Weights of a small sound classifier: 184686 training examples.
Rows from block 12 of a small sound classifier, named by matrix and row number. Rows with one number belong to one channel. Each number is 500 + 50 x the weight over its row's rms, rounded and kept within 0 to 999. All counts start at 0. Numbers have three digits each.
Before each channel's rows are labels from the 100 clips, of 14976, where the channel reaches its highest value: "responds to" is what is common among them. Only what is clearly more common there than usual is listed. The data: single notes of musical instruments (NSynth). In brackets: how many of the 100, against the usual share in percent.
# convs0: expand pointwise conv (model.blocks.12.convs.0.weight, 800x200x1, standardized in use), inputs 0-66
# convs1: depthwise width-3 conv (model.blocks.12.convs.1.weight, 800x1x3), a 3 kernel
# convs2: project pointwise conv (model.blocks.12.convs.2.weight, 200x800x1, standardized in use, transposed), outputs 0-66

responds to: synthetic (60 vs 31.1); bass (56 vs 21.8)
convs0.15:499493473487501663500495504500500576496499505500501493500502511499494501459514502486506526503477414500500497499496499457500502497500499616500505418508504674519500608502421554373492492501344500316526513
convs1.15:575458494
convs2.15:502465541503500500490500498497458474508457501500460503500498457501506513516500500497504499500499504500498505504501502502491500500500500500496541500497499490460499497526495500496500556473504499528498477

responds to: pitch class G# (68 vs 8.2); octave 6 (30 vs 11.7); note: G#6 (26 vs 0.9)
convs0.488:505675505500389369502440449500581448501529514500639528562596487501502500501364500616446341494500507524499499500487541538604499486500500500500503500341500398498706456499500501566498526500532504513493412
convs1.488:464537570
convs2.488:500500500500500500500500500500500500500491500500500500487469509500500459524500500500500470500500500500500500500500500506500500508500500500500494500500500500403500461520500500500500616500500508500500500

responds to: pitch class F# (66 vs 7.7)
convs0.168:496460454498517503470487482557496539438482517500501450503501485497473538484532565465480540483385509512443603519557551499481492394496529498499439489481568489496449575457507508623332428482430496339539409
convs1.168:572548496
convs2.168:477458348496466443446501448609535498372481519432590478492500454456368499459476555523455517498501501536537522517500527501498500500491540517515491526454630480501491507484492504531421406461397497403528460

responds to: pitch class G# (25 vs 8.2)
convs0.436:517514490510492462501491497526530492489808519500514510499500501501481539499499500550463498518460496500498540500455500501500530542500499478500445498489513502503500544499502485653432498500500500429519500
convs1.436:537542434
convs2.436:500220501500500500498500500499499500500500500500500501500501500500501498532500500500500500500500500501500501503500502591495500500499501500500520500500471430499500500500500499500511501506569453554500346

responds to: pitch class D# (38 vs 8.3)
convs0.267:533464463464545590492480488559494576479526470500511348504577398502532685469519449503501533534484496478484524495475495500506555439525493501514428553506571503443500467446449495626519511490491488532462500
convs1.267:538484424
convs2.267:510483533519500475521465519471537509490479541504489473494484495532453477516501496498525502509509524493499465509558496499493502489504496499511565492544499532548491450561523497389532464558536570501474513

responds to: pitch class F (85 vs 8.1)
convs0.86:500500416501497481504494504531517519426494528499504484483502543499454448388519637454498617505424446499476497500500498497481503503500499547498500487596509522549491560503479539453348412501335553295542505
convs1.86:428531537
convs2.86:506498517511500497487500500500500492473494518498493484500500482499500534524501502478507501498493502500484562500510510509500500489499501497498462500497517493472499515500487500508455515500416499472495477

responds to: pitch class F# (47 vs 7.7)
convs0.694:498499455507500500499500502659500518458502520500530513500500512500487500422500578454489500468479500504501502502500511498500477498500543505358454504499533504500502568498503521498402455515441501378534502
convs1.694:492477583
convs2.694:501466532490500504492639501497415488638441475501450507499501484511638495514501500499501502501500498501500502508500499501432501478499503501536535498501466572498500500541488526496517509486485500504503502

responds to: pitch class F (99 vs 8.1); octave 4 (52 vs 17.2); note: F4 (52 vs 1.5); note: F3 (33 vs 1.4)
convs0.710:501543496475493527536467460513478502509538462496504412521554476483507597482480448594474464663532517451521521427431391523562564559564440496524402496500504450483518490500466411579569527500517455634503481
convs1.710:498415482
convs2.710:490512474506487487516631526548544516495494517499513500491516503532498492499535497448515531492527529485498541501553506496496498436505494486536505496512464530549499634481562607483405460503498538385591535

responds to: mallet (33 vs 10.8)
convs0.197:470480494465487482489519480499498444536528490499513579526467407499557476489459538505484468295465516576502428536517533500498462518500594510480651542480481533521500491476611570456446497491519502432499499
convs1.197:491549429
convs2.197:579495517487513504497514492515500515510517510514533512515657497536527498497480500519478462462500503515504450517494509498490572499494522504493603509478482511586482460472590509572486494536621500548390536

responds to: mallet (31 vs 10.8)
convs0.549:511413510481523520501483496441500478595512458478414497495444445500597569498507510470583510473501477487545475550477486425580513498528494500464644497533495626496496476502507523399489533496511546487480556
convs1.549:579467488
convs2.549:500485535505503501486500500495485503503431510501469500500508499500502513501500497499503508500500504500499516522500529508468500471500505492505528500500501494439501499519500496498504537464528519512543486

responds to: synthetic (60 vs 31.1); bass (56 vs 21.8); octave 7 (25 vs 7.9)
convs0.44:502462474500509528490496505499499547492429518495498463497500511499493504459534523468513610460489362500537499411514502418500497486500499503500511494664505645514493532504485535451478396501407500356510502
convs1.44:578482467
convs2.44:507492529501500500493494497496483482519418500501489498500499467504506501519499500520502499500499502499497509507755502503474500503496498505513525499498497511453483500539487504496499576446503499505499485

responds to: pitch class G# (26 vs 8.2); pitch class G (25 vs 7.8)
convs0.354:499499500499498497500500463529500500502501498500530499499497495500503509501501511523500502614500504499500561500500497500500500832500499510500424480504497502501500506500499564499454500433498500490501500
convs1.354:439547540
convs2.354:501500488500500500502500500499507491509531495500504499500500501500503529482501500509497500503500498491498481485499472499544501505519475501496498499506499501484501500500464500500516505494411498508501495

responds to: pitch class G (27 vs 7.8); octave 7 (25 vs 7.9)
convs0.498:513519500520473458497470497541521473484498512499516535592498474502481492501483510544490485525441501413560696500491500502500524538500497527500490498502507494501378846498501501433432498496478499433417500
convs1.498:544520428
convs2.498:500483512505504500487500499498485555501436513504470501500509503501503485503500498482506499499500505504500507515494529503470500482493521498500534500498500491488501496545500492546530504505583516544499493

responds to: pitch class F (98 vs 8.1); octave 5 (43 vs 16.2); note: F5 (43 vs 1.4)
convs0.741:566511511565496377503485522499535521462423564500497510490504497503470451512509547504506519366455477500498514498505598485487498498495500522502503496500529596488499462513502508493451493497467510249630500
convs1.741:542437457
convs2.741:501467535520512499495500500493459492498502515500469507505499494499501523505500499463523499500500502500497496499507503500501500492500500492495525500499501489445500493529485491475530512498454500515489478

responds to: pitch class D (35 vs 8.4)
convs0.366:499507498499502504501489477536522494512535446500510507504502497500502456533496543514500472546292505500501498442493499501500730509525500636500483502500497484505499508606500556501487499494500495479501500
convs1.366:460479574
convs2.366:501472510500502502500500500495478505522505496506495485501500499503528546504500497500431499501500502493497492501499496500499500495512492490501532499503497497472502500520496499500524507498496498520500494

responds to: pitch class D# (92 vs 8.3); note: D#5 (30 vs 1.5)
convs0.546:573505500653501452500464594489578475379504624472498517472446515547390467491500435333564500511607528490496492502501501500500495500501501443500519500500509489498500473499504476486498493538501500502448492
convs1.546:425521463
convs2.546:550466519500538550499509548406453527549462490502417465319484553500533507527621391333602646485532513486473504504534519517500481433514500451509502506526468556429500485518467571500502621390499518478502516

responds to: mallet (34 vs 10.8)
convs0.180:486482502502502505497507489510539380504614467499523560521479482499503513493479546493514476393372500506500356506496507492499480516500512561328527740491497498493499499461542505420491501491502500495497495
convs1.180:550434525
convs2.180:489455506499500503501500493497491516526460494505499495501524496506527511502500499588356500537501500500500502511500499501475500498501500527513513375500490520484505430499499509497488531460584503511500499

responds to: pitch class G# (40 vs 8.2); octave 7 (30 vs 7.9); pitch class D (30 vs 8.4)
convs0.477:510522500509500460504480500543519479489499512499516515499540501502483497502491549335487491529421500500555550496476497503503535531610489547500415498501505505503499558498501517512455417500468497348500499
convs1.477:535445558
convs2.477:500477509503503500494500500497493542501444509504481500501508500501504498500500497482503499000501505500500502519506518503484499480489521494500527500499500495486501498539500493500519503506531512516499496

responds to: pitch class G (78 vs 7.8); note: G6 (25 vs 0.9)
convs0.288:500522486499490468501483500504500481481500509500518502500500509500431499473483507604486474483500500500500495501499495500500500534500500508500500500497500489500500501500500349477417500500499500488500500
convs1.288:545554550
convs2.288:500496500500500500499500500500499500499500500500500500500500500500500504500500500500500500500500500500500494500500501500500500499500500500500501500500501535500496500498500500499499498501464500498500519

responds to: mallet (27 vs 10.8)
convs0.530:483455496452529564501574500411440489733462435494400487441443529499628499594523555505494532490467389466500411498498456483500501544500483508500496489570395576500472570507450561484508501404443496484506520
convs1.530:502558436
convs2.530:501476507500515510503500500499499537558406499500499480500501501501515499502501503500500509501500498502500499517500495500467501484498499506501517499501428557528467499522500630513492514486569499512465525

responds to: mallet (28 vs 10.8)
convs0.175:497508491506500498500500500637508495497699500501523504519519500500498500489494502515486500486499500501500493501500501499500499520500508516500510500500500535495500502501501500494500500500474500364500500
convs1.175:434537542
convs2.175:499491502495500519493503496494482492511500487502500500500498495500529602500499500504497500500500498506507501523499500501487500500493518504504535498500483578484500500501495503484550553492532499534500495

responds to: pitch class F (66 vs 8.1); bass (44 vs 21.8)
convs0.5:503494458503499523500484502508501510487495503500501479488503499500479450440516653497503667504384450500494491500500500481500583500500500712479509489548503525534500517517490530482428479500371499315501500
convs1.5:487466578
convs2.5:506498533507500496487499501497497473502500514500491513500499481502502531537500500478510498499500511500494502504510505508497500497500500497498513500497500475480502496493515500500456515500514498504496457

responds to: synthetic (61 vs 31.1); bass (57 vs 21.8)
convs0.632:503505480566500456500475500516506507254496609500519497500505505500337500464500432500500500498502503499500639499499503500500502486500504454501494502499540498498502495500499408504469495706500500486499500
convs1.632:458576505
convs2.632:500494500497500503499502499499498498512557492500500500518500498502519500500500500500500500500500499503501501507500500443488500500497502500503504500500493501501500501494500506499500501496501500498517501

responds to: mallet (31 vs 10.8)
convs0.183:499493507506500546498500499500499480499517501499507510516467474500501512517485503499500489492484497661504483503502506500500261511500561504500531517402493506498500497500513519483483502483497500489498499
convs1.183:544433532
convs2.183:754470507498506505500500494496484496556508488507499496502506496511525543502498497505499496502501500501501496529500499506472500501494502500511550500498477499484505439491500510497488549443601498517504493

responds to: pitch class F (86 vs 8.1); note: F3 (25 vs 1.4)
convs0.19:509499430509501497500494506515505550462476563500503450493503499502366506409546629475505649497434445499440523499501493433474505500500435525500506489613591609541479540502488560482400450499371500255511514
convs1.19:562440509
convs2.19:510493515507500499494217500498473494502445507500495461500500486501501496511500500498503499500500504499497525502501501552498500500501499499515508451500342499492484500525483501508500516494475498502489496

responds to: pitch class F (100 vs 8.1); octave 5 (51 vs 16.2); note: F5 (51 vs 1.4); note: F4 (27 vs 1.5)
convs0.745:577509495550496340503484519522509528472459559499497516493500494503478444520508580457505505444399476500498509499503509562354499496493502520502504498500515516532499500513501621490398494500465511320492500
convs1.745:514427456
convs2.745:501493525506500500497500501493478492502513508500451508500498496500503514503501500469514500500500501500499496500500502500501500498500500498496518500500499496472500499529486500481547502499457500506495491

responds to: pitch class D# (89 vs 8.3)
convs0.56:450431428445523568474526500531461647502505474506507424507514492485510566421550518516458584560478434493500523493486489454500503467518499509507450475519521533481473542536390518511497481494412509434535514
convs1.56:567451476
convs2.56:554510502522521515545474528507537522494452535503501424489532560516468542494568496522476548508497430500485495528499509510465524477500503522551548447515469553512497520542497501467526533525535501518485541

responds to: pitch class G (100 vs 7.8); source: acoustic (60 vs 32.5); octave 3 (44 vs 17); note: G3 (44 vs 1.5)
convs0.23:404520462441488528518564508485489501556578467505518521508489568491502476442494444580474483542620457500563420494456444481503494542495495510492556513547446556538501537513435541364625499502461496497536533
convs1.23:422466515
convs2.23:499412490462507529477510467507454536547444443501505430483525492521540531500516506590430526502497488495500572510499483500481502472504486503574497494519411532508488521503491611368440501305460495449533490

responds to: pitch class D# (78 vs 8.3); organ (33 vs 11.8); note: D#4 (30 vs 1.5)
convs0.230:653500495496500501500501497510500500500500527501521498499500497500501525522500502508497500537500500500500506500500500501501504500500499510500427500501501553503500502498500507524483498544492500490450500
convs1.230:460431534
convs2.230:500469506497501503500501500496487501522509489502499496500500494506526549502501499500501501500500499500500503524500498500488500459503499498558553499501475510496500500493495507492509526487496498511448503

responds to: pitch class D# (70 vs 8.3)
convs0.592:479474578497508501543502500491456503498512496500441480496493507499495527488514501478493506521500500495492479500502499500500500501500486495500598499514502539492500448501489497490511500502476500502504498
convs1.592:569449489
convs2.592:501498506502501501471500500493492501501306512500497503500502499501505503499500498499502500500500500500500504502500519500494500495501501497493528500500501493336502496524500496498513506498517520570499475

responds to: synthetic (61 vs 31.1); bass (46 vs 21.8); octave 7 (29 vs 7.9); pitch class: G# (27 vs 8.2)
convs0.341:566486499495638504500451489508497484510575492500505509557513436500505564503485502556498481578440517499499662500489494500500557510503497505499461498495495506502499502499502504579495500495516500508502501
convs1.341:575464475
convs2.341:501447513499500501498000500497471525515489495501497483500502497501510502501500500501501500500500500500500501512500500500479500494500500500502538499500493505496500500516499500499512510495513499514500500

responds to: mallet (30 vs 10.8); octave 1 (29 vs 12.1)
convs0.190:483463515498534500491531486498496479513537498499505675529486442499534499506477514490502454176480508562500425533508540494497450501500581512485617554481492530500499495495590539473466502489508511458492498
convs1.190:490549429
convs2.190:500481517498505507500500500498493517523500496505501500500502500502524502500500499501500500500500499500500492515499499500460500501500500500500545500500490546503500499500500504498510510493604500520500521

responds to: pitch class D (53 vs 8.4)
convs0.374:498500500497500499500499476517498498506501496500520484500498269500504546494668505529499495509420497500500497500499496500403509502500499505500498500503495503500500500500499499536444501497500500455501500
convs1.374:541573477
convs2.374:502499506499500501500500500498497501514498481501499499500500496501525503502501500504499501500500499500500501500500497500496501502500500500500524500501493502481500500501500500499511513495510499513500500