A small sound classifier, trained from scratch.
Model: 3.4M parameters, log mel input, arch mobilenet_v2, depths [4, 7, 4], widths [128, 160, 200].
Training: 2800 steps, batches of 64.
Data: trained on single notes of musical instruments (NSynth), 184686 training examples, 1.0 epochs.
Rows from block 12 of a small sound classifier, named by matrix and row number. Rows with one number belong to one channel. Each number is 500 + 50 x the weight over its row's rms, rounded and kept within 0 to 999. All counts start at 0. Numbers have three digits each.
Before each channel's rows are labels from the 100 clips, of 14976, where the channel reaches its highest value: "responds to" is what is common among them. Only what is clearly more common there than usual is listed. The data: single notes of musical instruments (NSynth). In brackets: how many of the 100, against the usual share in percent.
# convs0: expand pointwise conv (model.blocks.12.convs.0.weight, 800x200x1, standardized in use), inputs 67-133
# convs2: project pointwise conv (model.blocks.12.convs.2.weight, 200x800x1, standardized in use, transposed), outputs 67-133

responds to: pitch class D (45 vs 8.4)
convs0.334:500504500557529554521343478500500507524510507500493542500451500485502482498485496490501498322500498500499560407462491570370550500553500448293543510502506496538475501448498500497500500506500520424515597
convs2.334:496498492486516481504499503491500500500500500461509514501489489480499487489501505500515500475534486494430681506375449513209400634507500378449560435550501512952503499503492493500498500500501502499499501

responds to: pitch class A (29 vs 8.7)
convs0.377:500509499499505539492466503500547472478356500500500503498498500499461420499500501500509502494499499500501500500500499503498502500548500498462528500650199481542499462460500447501507493500509392497453560
convs2.377:499500500499502500440500524500571425475425298494500559500500450500353439500500500473595500489509500492487531501500500570472436395583500480445586562651498500635500500477499499500505500500494500500566500

responds to: pitch class F (86 vs 8.1)
convs0.45:553514523566395560506518498516460337381348447517544310600590503581412534601513594597490605686506499538499443498496520403540451501418382659549319540506494631463545494534532494498504508481488485507538485
convs2.45:501507499434532525525500480483480505494503507503500502500495508449501500500499504523484498498484499496507482500502521921460522638514507495499481369476701331540496552495499499500481501498498479499500500

responds to: pitch class D# (43 vs 8.3); octave 2 (32 vs 14.2)
convs0.550:496527500707449494422532518466500496472449462440504491501580498519492497491556644494504588501534469500490493492588605376562456648491484660497459496506468519304507498506497496597447414501500520369550558
convs2.550:500476505522499479484508197440449443490500506445552474527496508426433520499501503563465500517452472499545564499467513530462540497675506502566514516458490434445456481667571511496462501499499463505499518

responds to: instrument family: bass (44 vs 21.8); pitch class D# (38 vs 8.3)
convs0.290:503455497616500510504566509499392469488441496497500446500458500496465499499500517640481529605502522500500479501498498417553464660494501620500452500501503555499528503510501501509493478502514515404507500
convs2.290:509530492513498499495496501438444500099500500412502482500561500485500498497506502501453502500506497567453461510514497501535419880394491486439507286572503577650615500544442598501466500499506502499499501

responds to: pitch class D (94 vs 8.4); octave 4 (52 vs 17.2); note: D4 (50 vs 1.5)
convs0.494:507508505526508601595500496516532525576528546505499551371349364473524486495488334484513397475353500453527529501355497544329563475532513524531504507504509477500438503460566462501546459527498513439539474
convs2.494:476457494469513486489500497455453500499501504497498469378517508461499519498501500502385499507496498477486674500441467806282478427542647375484595535547525241602505494503496660500437500497504498506497500

responds to: octave 2 (51 vs 14.2)
convs0.115:526529500612442565495487501501522490519449484509477478475518496565508499504491407437497475513494512529518467500513608299613578500520484588530444499423451530352489490467598497570520451468483481480489519
convs2.115:486588476556508479500498500408437456489502500404503493499450490412461496433500502503473500484476457486478490515686523452588472558638499506493509493526241534489552474515494657500432500497507489499497503

responds to: pitch class D# (89 vs 8.3)
convs0.56:564454508493439525500484504501455464429399427510482360534685512533455547554519510486480555616607496517424505506491474431553360515373460512506469481534515643513599480578481463474514519505504559508555459
convs2.56:497549468551494514468507478363415463416401498402487443547601524422452531475544556543419548528541411506469490499565504478604370619391448494418499417544555587529656488637405404509430488492523524498523501

responds to: pitch class F (100 vs 8.1); octave 5 (54 vs 16.2); note: F5 (54 vs 1.4)
convs0.762:523529521598484547495501475501452348479434484548495425541595509516431524556500492519469494609498500515506526496439652376517547500513490566571488509489477548350436483401571500489513468485482439511552485
convs2.762:582488503496510491496476497359446500497500500447499499501500500420499500499500500501410496500483459498483655500427482485430482616668869380490527408584493550817501471488499451493500509487500486517499500

responds to: pitch class D (100 vs 8.4); octave 5 (38 vs 16.2); note: D5 (38 vs 1.4); note: D4 (36 vs 1.5)
convs0.402:516511500500501541502432577499528522551511513497501559442034491480522495497475438462551425366466497539510508502419490526429519500499516477500506521501508485555431483469512506500496468526500500438520499
convs2.402:480426499442541481488500499482486499500500501500499480501498501497499514500501499502391500515498499488486781500387466679346489306513737338505630578552498164680509485500498499500461500500500500514498500

responds to: octave 1 (30 vs 12.1); mallet (27 vs 10.8)
convs0.243:504531500616469559500503500516498490496501486487500501493446499494505500497500466493487343461474511501557493493498570451552511500499489595539443158465500499392486505383528511542497440505615485445502523
convs2.243:618612510625502524494495501371467501487500499396500489500508500400500497425500500499457500497500475500493467501511495497502521799452500558464463235512503522532514501522479497500453502495502501503498500

responds to: pitch class F (74 vs 8.1); octave 5 (39 vs 16.2); note: F5 (30 vs 1.4); octave 6 (29 vs 11.7)
convs0.740:529535601591470501498500437500494438484442479531493406574545517532439585580491488535469499630502532538534439470486534351559565502502488637675418510437445532329420489364615542503520498478451463513511496
convs2.740:539503500510503500497493498442458501494189503485508488500500502438500505496411500502470498500582479497490550500466494489476561521511499466499510495517499522595495491500797665500471503485507492508498501

responds to: octave 1 (40 vs 12.1); octave 2 (39 vs 14.2)
convs0.279:500411500910498568502501402665499500502493500548432503483495500495504500499500499497501503497384499500631500501498508487498703500512500592516487500468484500415490514483502501534498462564500506441501515
convs2.279:670649489625503500494487501367444503499501500352502485500500503380502499485501502501465501496499494491485441504512494452503459891433318585469475221528504540543527500527480495500434501491508501500497501

responds to: pitch class A (96 vs 8.7); acoustic (65 vs 32.5); octave 3 (36 vs 17); note: A3 (36 vs 1.6)
convs0.181:500542500469590500589489498500500528520595554500500584478461500502553465501499497499613493457387501500503526500495500527247509500512500432461559500499465499583472500435497501500501513460500367502499500
convs2.181:547547500593517498502435498498516500502500502432500498500511500533499479501500499500593498511502504509499456497508517314664481925511459536498495273495480503667561472491501500500510500501499438503499504

responds to: pitch class A# (69 vs 8.7); bass (54 vs 21.8); octave 7 (27 vs 7.9)
convs0.531:450506497505481473495491520609561400513440390482690519488453377549510451479511475556719495496439532513494407539544521497547470498476491572513489516559465519488521480512516516507543491537496555498482462
convs2.531:506507503510490500501501555478501384424372480431589566587376393470383415467500602551535570406441488505501486505507506506512511487495512504504497514489527500499498503543501500395496533456480485504488500

responds to: pitch class A (76 vs 8.7); guitar (30 vs 13.1)
convs0.142:483675519485547536530497477500518547622519517501500680380463500503501492499492455488557459420450530493505553500434479550345662500630529429502518504490499296522348519459533520498500502499489494550500500
convs2.142:536546524538693494514449497503500498500500501458500491500534500506500502502500499500509508535500504503498418497505513392579449999478419527501472279500478571611541455497506487497512502500495469507499498

responds to: pitch class F (95 vs 8.1); octave 5 (62 vs 16.2); note: F5 (62 vs 1.4)
convs0.719:541502515668491634499500490499499459497469493534500462516545501442480518542500499496482490564494393502501583497484504416432504500510491548547496506464475535379494484464514500493496502492485461508513495
convs2.719:585499500519504501487483499296454500499500500404500499500500503332500500384500501502427549500451441496495578500480500492492500574510497417474526431523495520690503484495495456500433505483502477512498501

responds to: pitch class F (63 vs 8.1)
convs0.703:554490530533490595495501467499496445486454494535496426544553481506437534526496484497538492530493500584502527548480513419510534500407497643551493512499490537468450486426641500603507457487509422518615460
convs2.703:603495500506529496493472497371437500502500505462499499435553502454500500499500500500353497500480443495490627500465493482419492666487495407474556392520491530823500474487496516499493504479502481514499500

responds to: pitch class A (84 vs 8.7)
convs0.347:502539493486641500558475502458506589531548592500497513489502522492501490496499507488501497475495499466515547517506477499417573502587522387396559458500522442569430491489434474495514608352501418570415511
convs2.347:504576492479663474614355520452501527516499524402510486501524491498529507481518505506552525498491464504507493517501505461484500716501482440352519351508520515725511430524407397499542549440501475527460505

responds to: pitch class F (86 vs 8.1); note: F3 (25 vs 1.4)
convs0.19:580546605539461696528500499569478403385374446505511389598586502499443527544506569521499544670507498558499500499447502492505462503415498570514417510501497642461514518514534499499500500495486506494545473
convs2.19:540537500486510500502497500429455535500500876491466499500616516459500501499386501501429430496495464510508502501501517480494517650456501496382470365480767496571491605518450424500466501498508487502500501

responds to: pitch class A (92 vs 8.7); octave 3 (53 vs 17); note: A3 (53 vs 1.6); organ (28 vs 11.8)
convs0.173:487486510409554488555500477500502418497483507462534511529462480460380459495500559571648500490484497498493566515482454581411465499539510405479648501690469494695508501472497477463487522504501535495557478
convs2.173:483493497499494487493485500513536347447332345485550509500397463504310415501498506499598498484502501496485495501519497451596493450535497498500512511518498500514521493565497498474509500502508504471500499

responds to: bass (46 vs 21.8); mallet (27 vs 10.8)
convs0.227:500539501511490503505414492554516486519472484497501518512476500499481501502500506505764290506501505501501495500505501500505501500577500412507495574519480500491498501391619567513564473501517484332501440
convs2.227:574580490581503500495483507438460505499502501474499450499524507440502511481501504503428501497498496497495369509508498408503486724160365497472489327507685726540508502762477480501457500486526500497497501

responds to: octave 2 (33 vs 14.2); mallet (32 vs 10.8)
convs0.556:558529449582413598499482596485517525504499470478568496444486505500573498487515545526512570507456492501523403503551584431578492509456457580488431473447499531456504479520490497626496410482564458381481536
convs2.556:579533556566497571388540510444429497428533518463528490537528503459504496410620556534447517471455476608607482355619625462535556544465507585492416427375390454437465556411481535526479520431531431520491524

responds to: instrument family: bass (47 vs 21.8); pitch class F# (40 vs 7.7)
convs0.672:531500520536481538536554474515501461490457477500486414498524481515494504537500420472500479566503501501490492500451492335525658500415498528540439528496557597491501498505591500496509497500500526496559402
convs2.672:484531474495500509485500501374475546496508501501500500499473531399504498477500502500308885491454494486444576503375471511504373515456500462480509503566521566567545505527488497521455445498508497485499502

responds to: pitch class D (72 vs 8.4); octave 4 (37 vs 17.2); note: D4 (33 vs 1.5)
convs0.480:500509502524524601550412492541528526564528537550501572414400435551516467498451270493524421460460744500520532502461495552395566452541513466506486509511508497499461504459532503500489480540498533436539480
convs2.480:441446499437515485489514498466469499498501503500498469501503502488499521501501500501434500516497499476476663500458475727327467414508572395495595550558521225620519485545497495499463500500502498513498499

responds to: pitch class A# (43 vs 8.7)
convs0.10:522566520507470622508498542548493379463366344492529442536551485565455503511504518511572535564516535526484475502521557518540461499438454630502468515528497569413527515523502499572505400539490557408501478
convs2.10:543539498513507499500495392434473502499501890485499494500513534443485502499500503502450498499495486497499506501497506468487508684517493489418509381499504507581497488563448440501465500493522471492499501

responds to: octave 2 (41 vs 14.2); pitch class D (29 vs 8.4)
convs0.122:544511500502500535500500491500500420530470500503499500501500500501494500501500493493519479501499500500499500500489999499500526500501500501500475500501500496327495500475502500500500501513500500500500503
convs2.122:468606481494500498485497501497498502499501500451499500499499503495501500497500502501471501499500499499456493500512484501508471999419500460483531371630506500638565500502476494502498499502506501498500503

responds to: bass (52 vs 21.8); mallet (28 vs 10.8)
convs0.6:500553502710422538499500498500486340371411471500507380578601500500446505719505534512500527715505500579500498499503631490740428500392479579505418493506488582493542500521487498499501509489500506511497480
convs2.6:509589500507532499503500499450476500500500554440500502573492502469500500500498501512478497496439499499510437500493533436496543925527500494422480198468501492616486497481500412500462500495497460496500501

responds to: bass (58 vs 21.8); octave 7 (28 vs 7.9)
convs0.98:555590502484313578466501498518495405485211483491500414523537497501459501502501504506515637610512546542494492500503490495561474491448500502501479498539497537479514506515501499497500503509498574479581469
convs2.98:572542500515500500494500500339494501500500506404501500500494512315499500486499501500418499496487470497498491500497500465498496808509500486435515274502499494599514493494466486501456500495514462484499505

responds to: pitch class A# (34 vs 8.7); mallet (28 vs 10.8); pitch class G (25 vs 7.8)
convs0.21:581687500496499700508500493500494406464428500583501451523546502500407503528500514508509506597503499500500500499505499506505479502494499501500500491504494523509513501499497499572520502498496504501499506
convs2.21:553523500505502501500496453431468500499500501463500500500500502425500500472781501508479266496471483504499503500540499484494502599335152494499501394499305599545562481436447472501468500497506486500500501

responds to: pitch class A (88 vs 8.7); octave 4 (37 vs 17.2); note: A4 (37 vs 1.4)
convs0.132:450454502409532446532501492497496454502521518431598547553441417451460473498497549605636498478493491500489531509485451607433439499500512448489575500648487486638558536518502501477477526522502554504519474
convs2.132:486493498512488499470506501499500402468459498451587527537414470466252414500500539518592501471467486508500496498506500509504524450540503511511499509500499480470484505484507533436498496502509500475500509

responds to: pitch class D# (45 vs 8.3)
convs0.579:498512491573443517486493541503500498487423441376556498506533499510497500436545685500522775502520376500490408504614588502645431522488416601484477400517500505506571523512449497532501489504500512469500539
convs2.579:545488498646492491489499489488451498494500500492501454501500504493497526518500504503349501538498497497518744500439491458361204483764499482525653596500496499524662491498521495495484500498502496511499501

responds to: pitch class F (96 vs 8.1); octave 6 (32 vs 11.7); note: F6 (31 vs 1); note: F5 (29 vs 1.4)
convs0.764:564509518643484552565500467499498412479414482510493399526582512523441518592500466489457496638490500541619508486425523431494604500507493608579446508480471560377445485425595520491514490494482439510537496
convs2.764:564482507508517495497488496380469500499500503440500481500500501397499503498501501503455498500467469496484641500425492485429482582519288409508520469561490556723502476487500476493461509475498460522496501

responds to: pitch class A (91 vs 8.7); note: A4 (32 vs 1.4)
convs0.107:475414503432521434496498490505516418499495505481541539577461468474437463487517563576662499502484502498466515496513483612490381500505503455494564499685418499616602501498483493476501555511482526544501503
convs2.107:498501502530489497471499498497497418449474579450565513579436462455303458499500576620562509482434486518505495514515502504501546484524523515507500494500542486481432513539516558463492498500502499488604504

responds to: pitch class A# (91 vs 8.7); octave 3 (39 vs 17); note: A#3 (39 vs 1.5); note: A#4 (25 vs 1.4)
convs0.16:493458475423489498476458565564516478476454416530469487474605478593521471515528458392538508503566517486378499526549463512557341494415463457427511500574505573579646466598415430464559531500498568524482430
convs2.16:461522432508498602468513621481495584490458401490498514456517517470506461416501541484505572461500480463475499506668502532543460448540564487384563511524479389540578544471341482608468413500519464440471528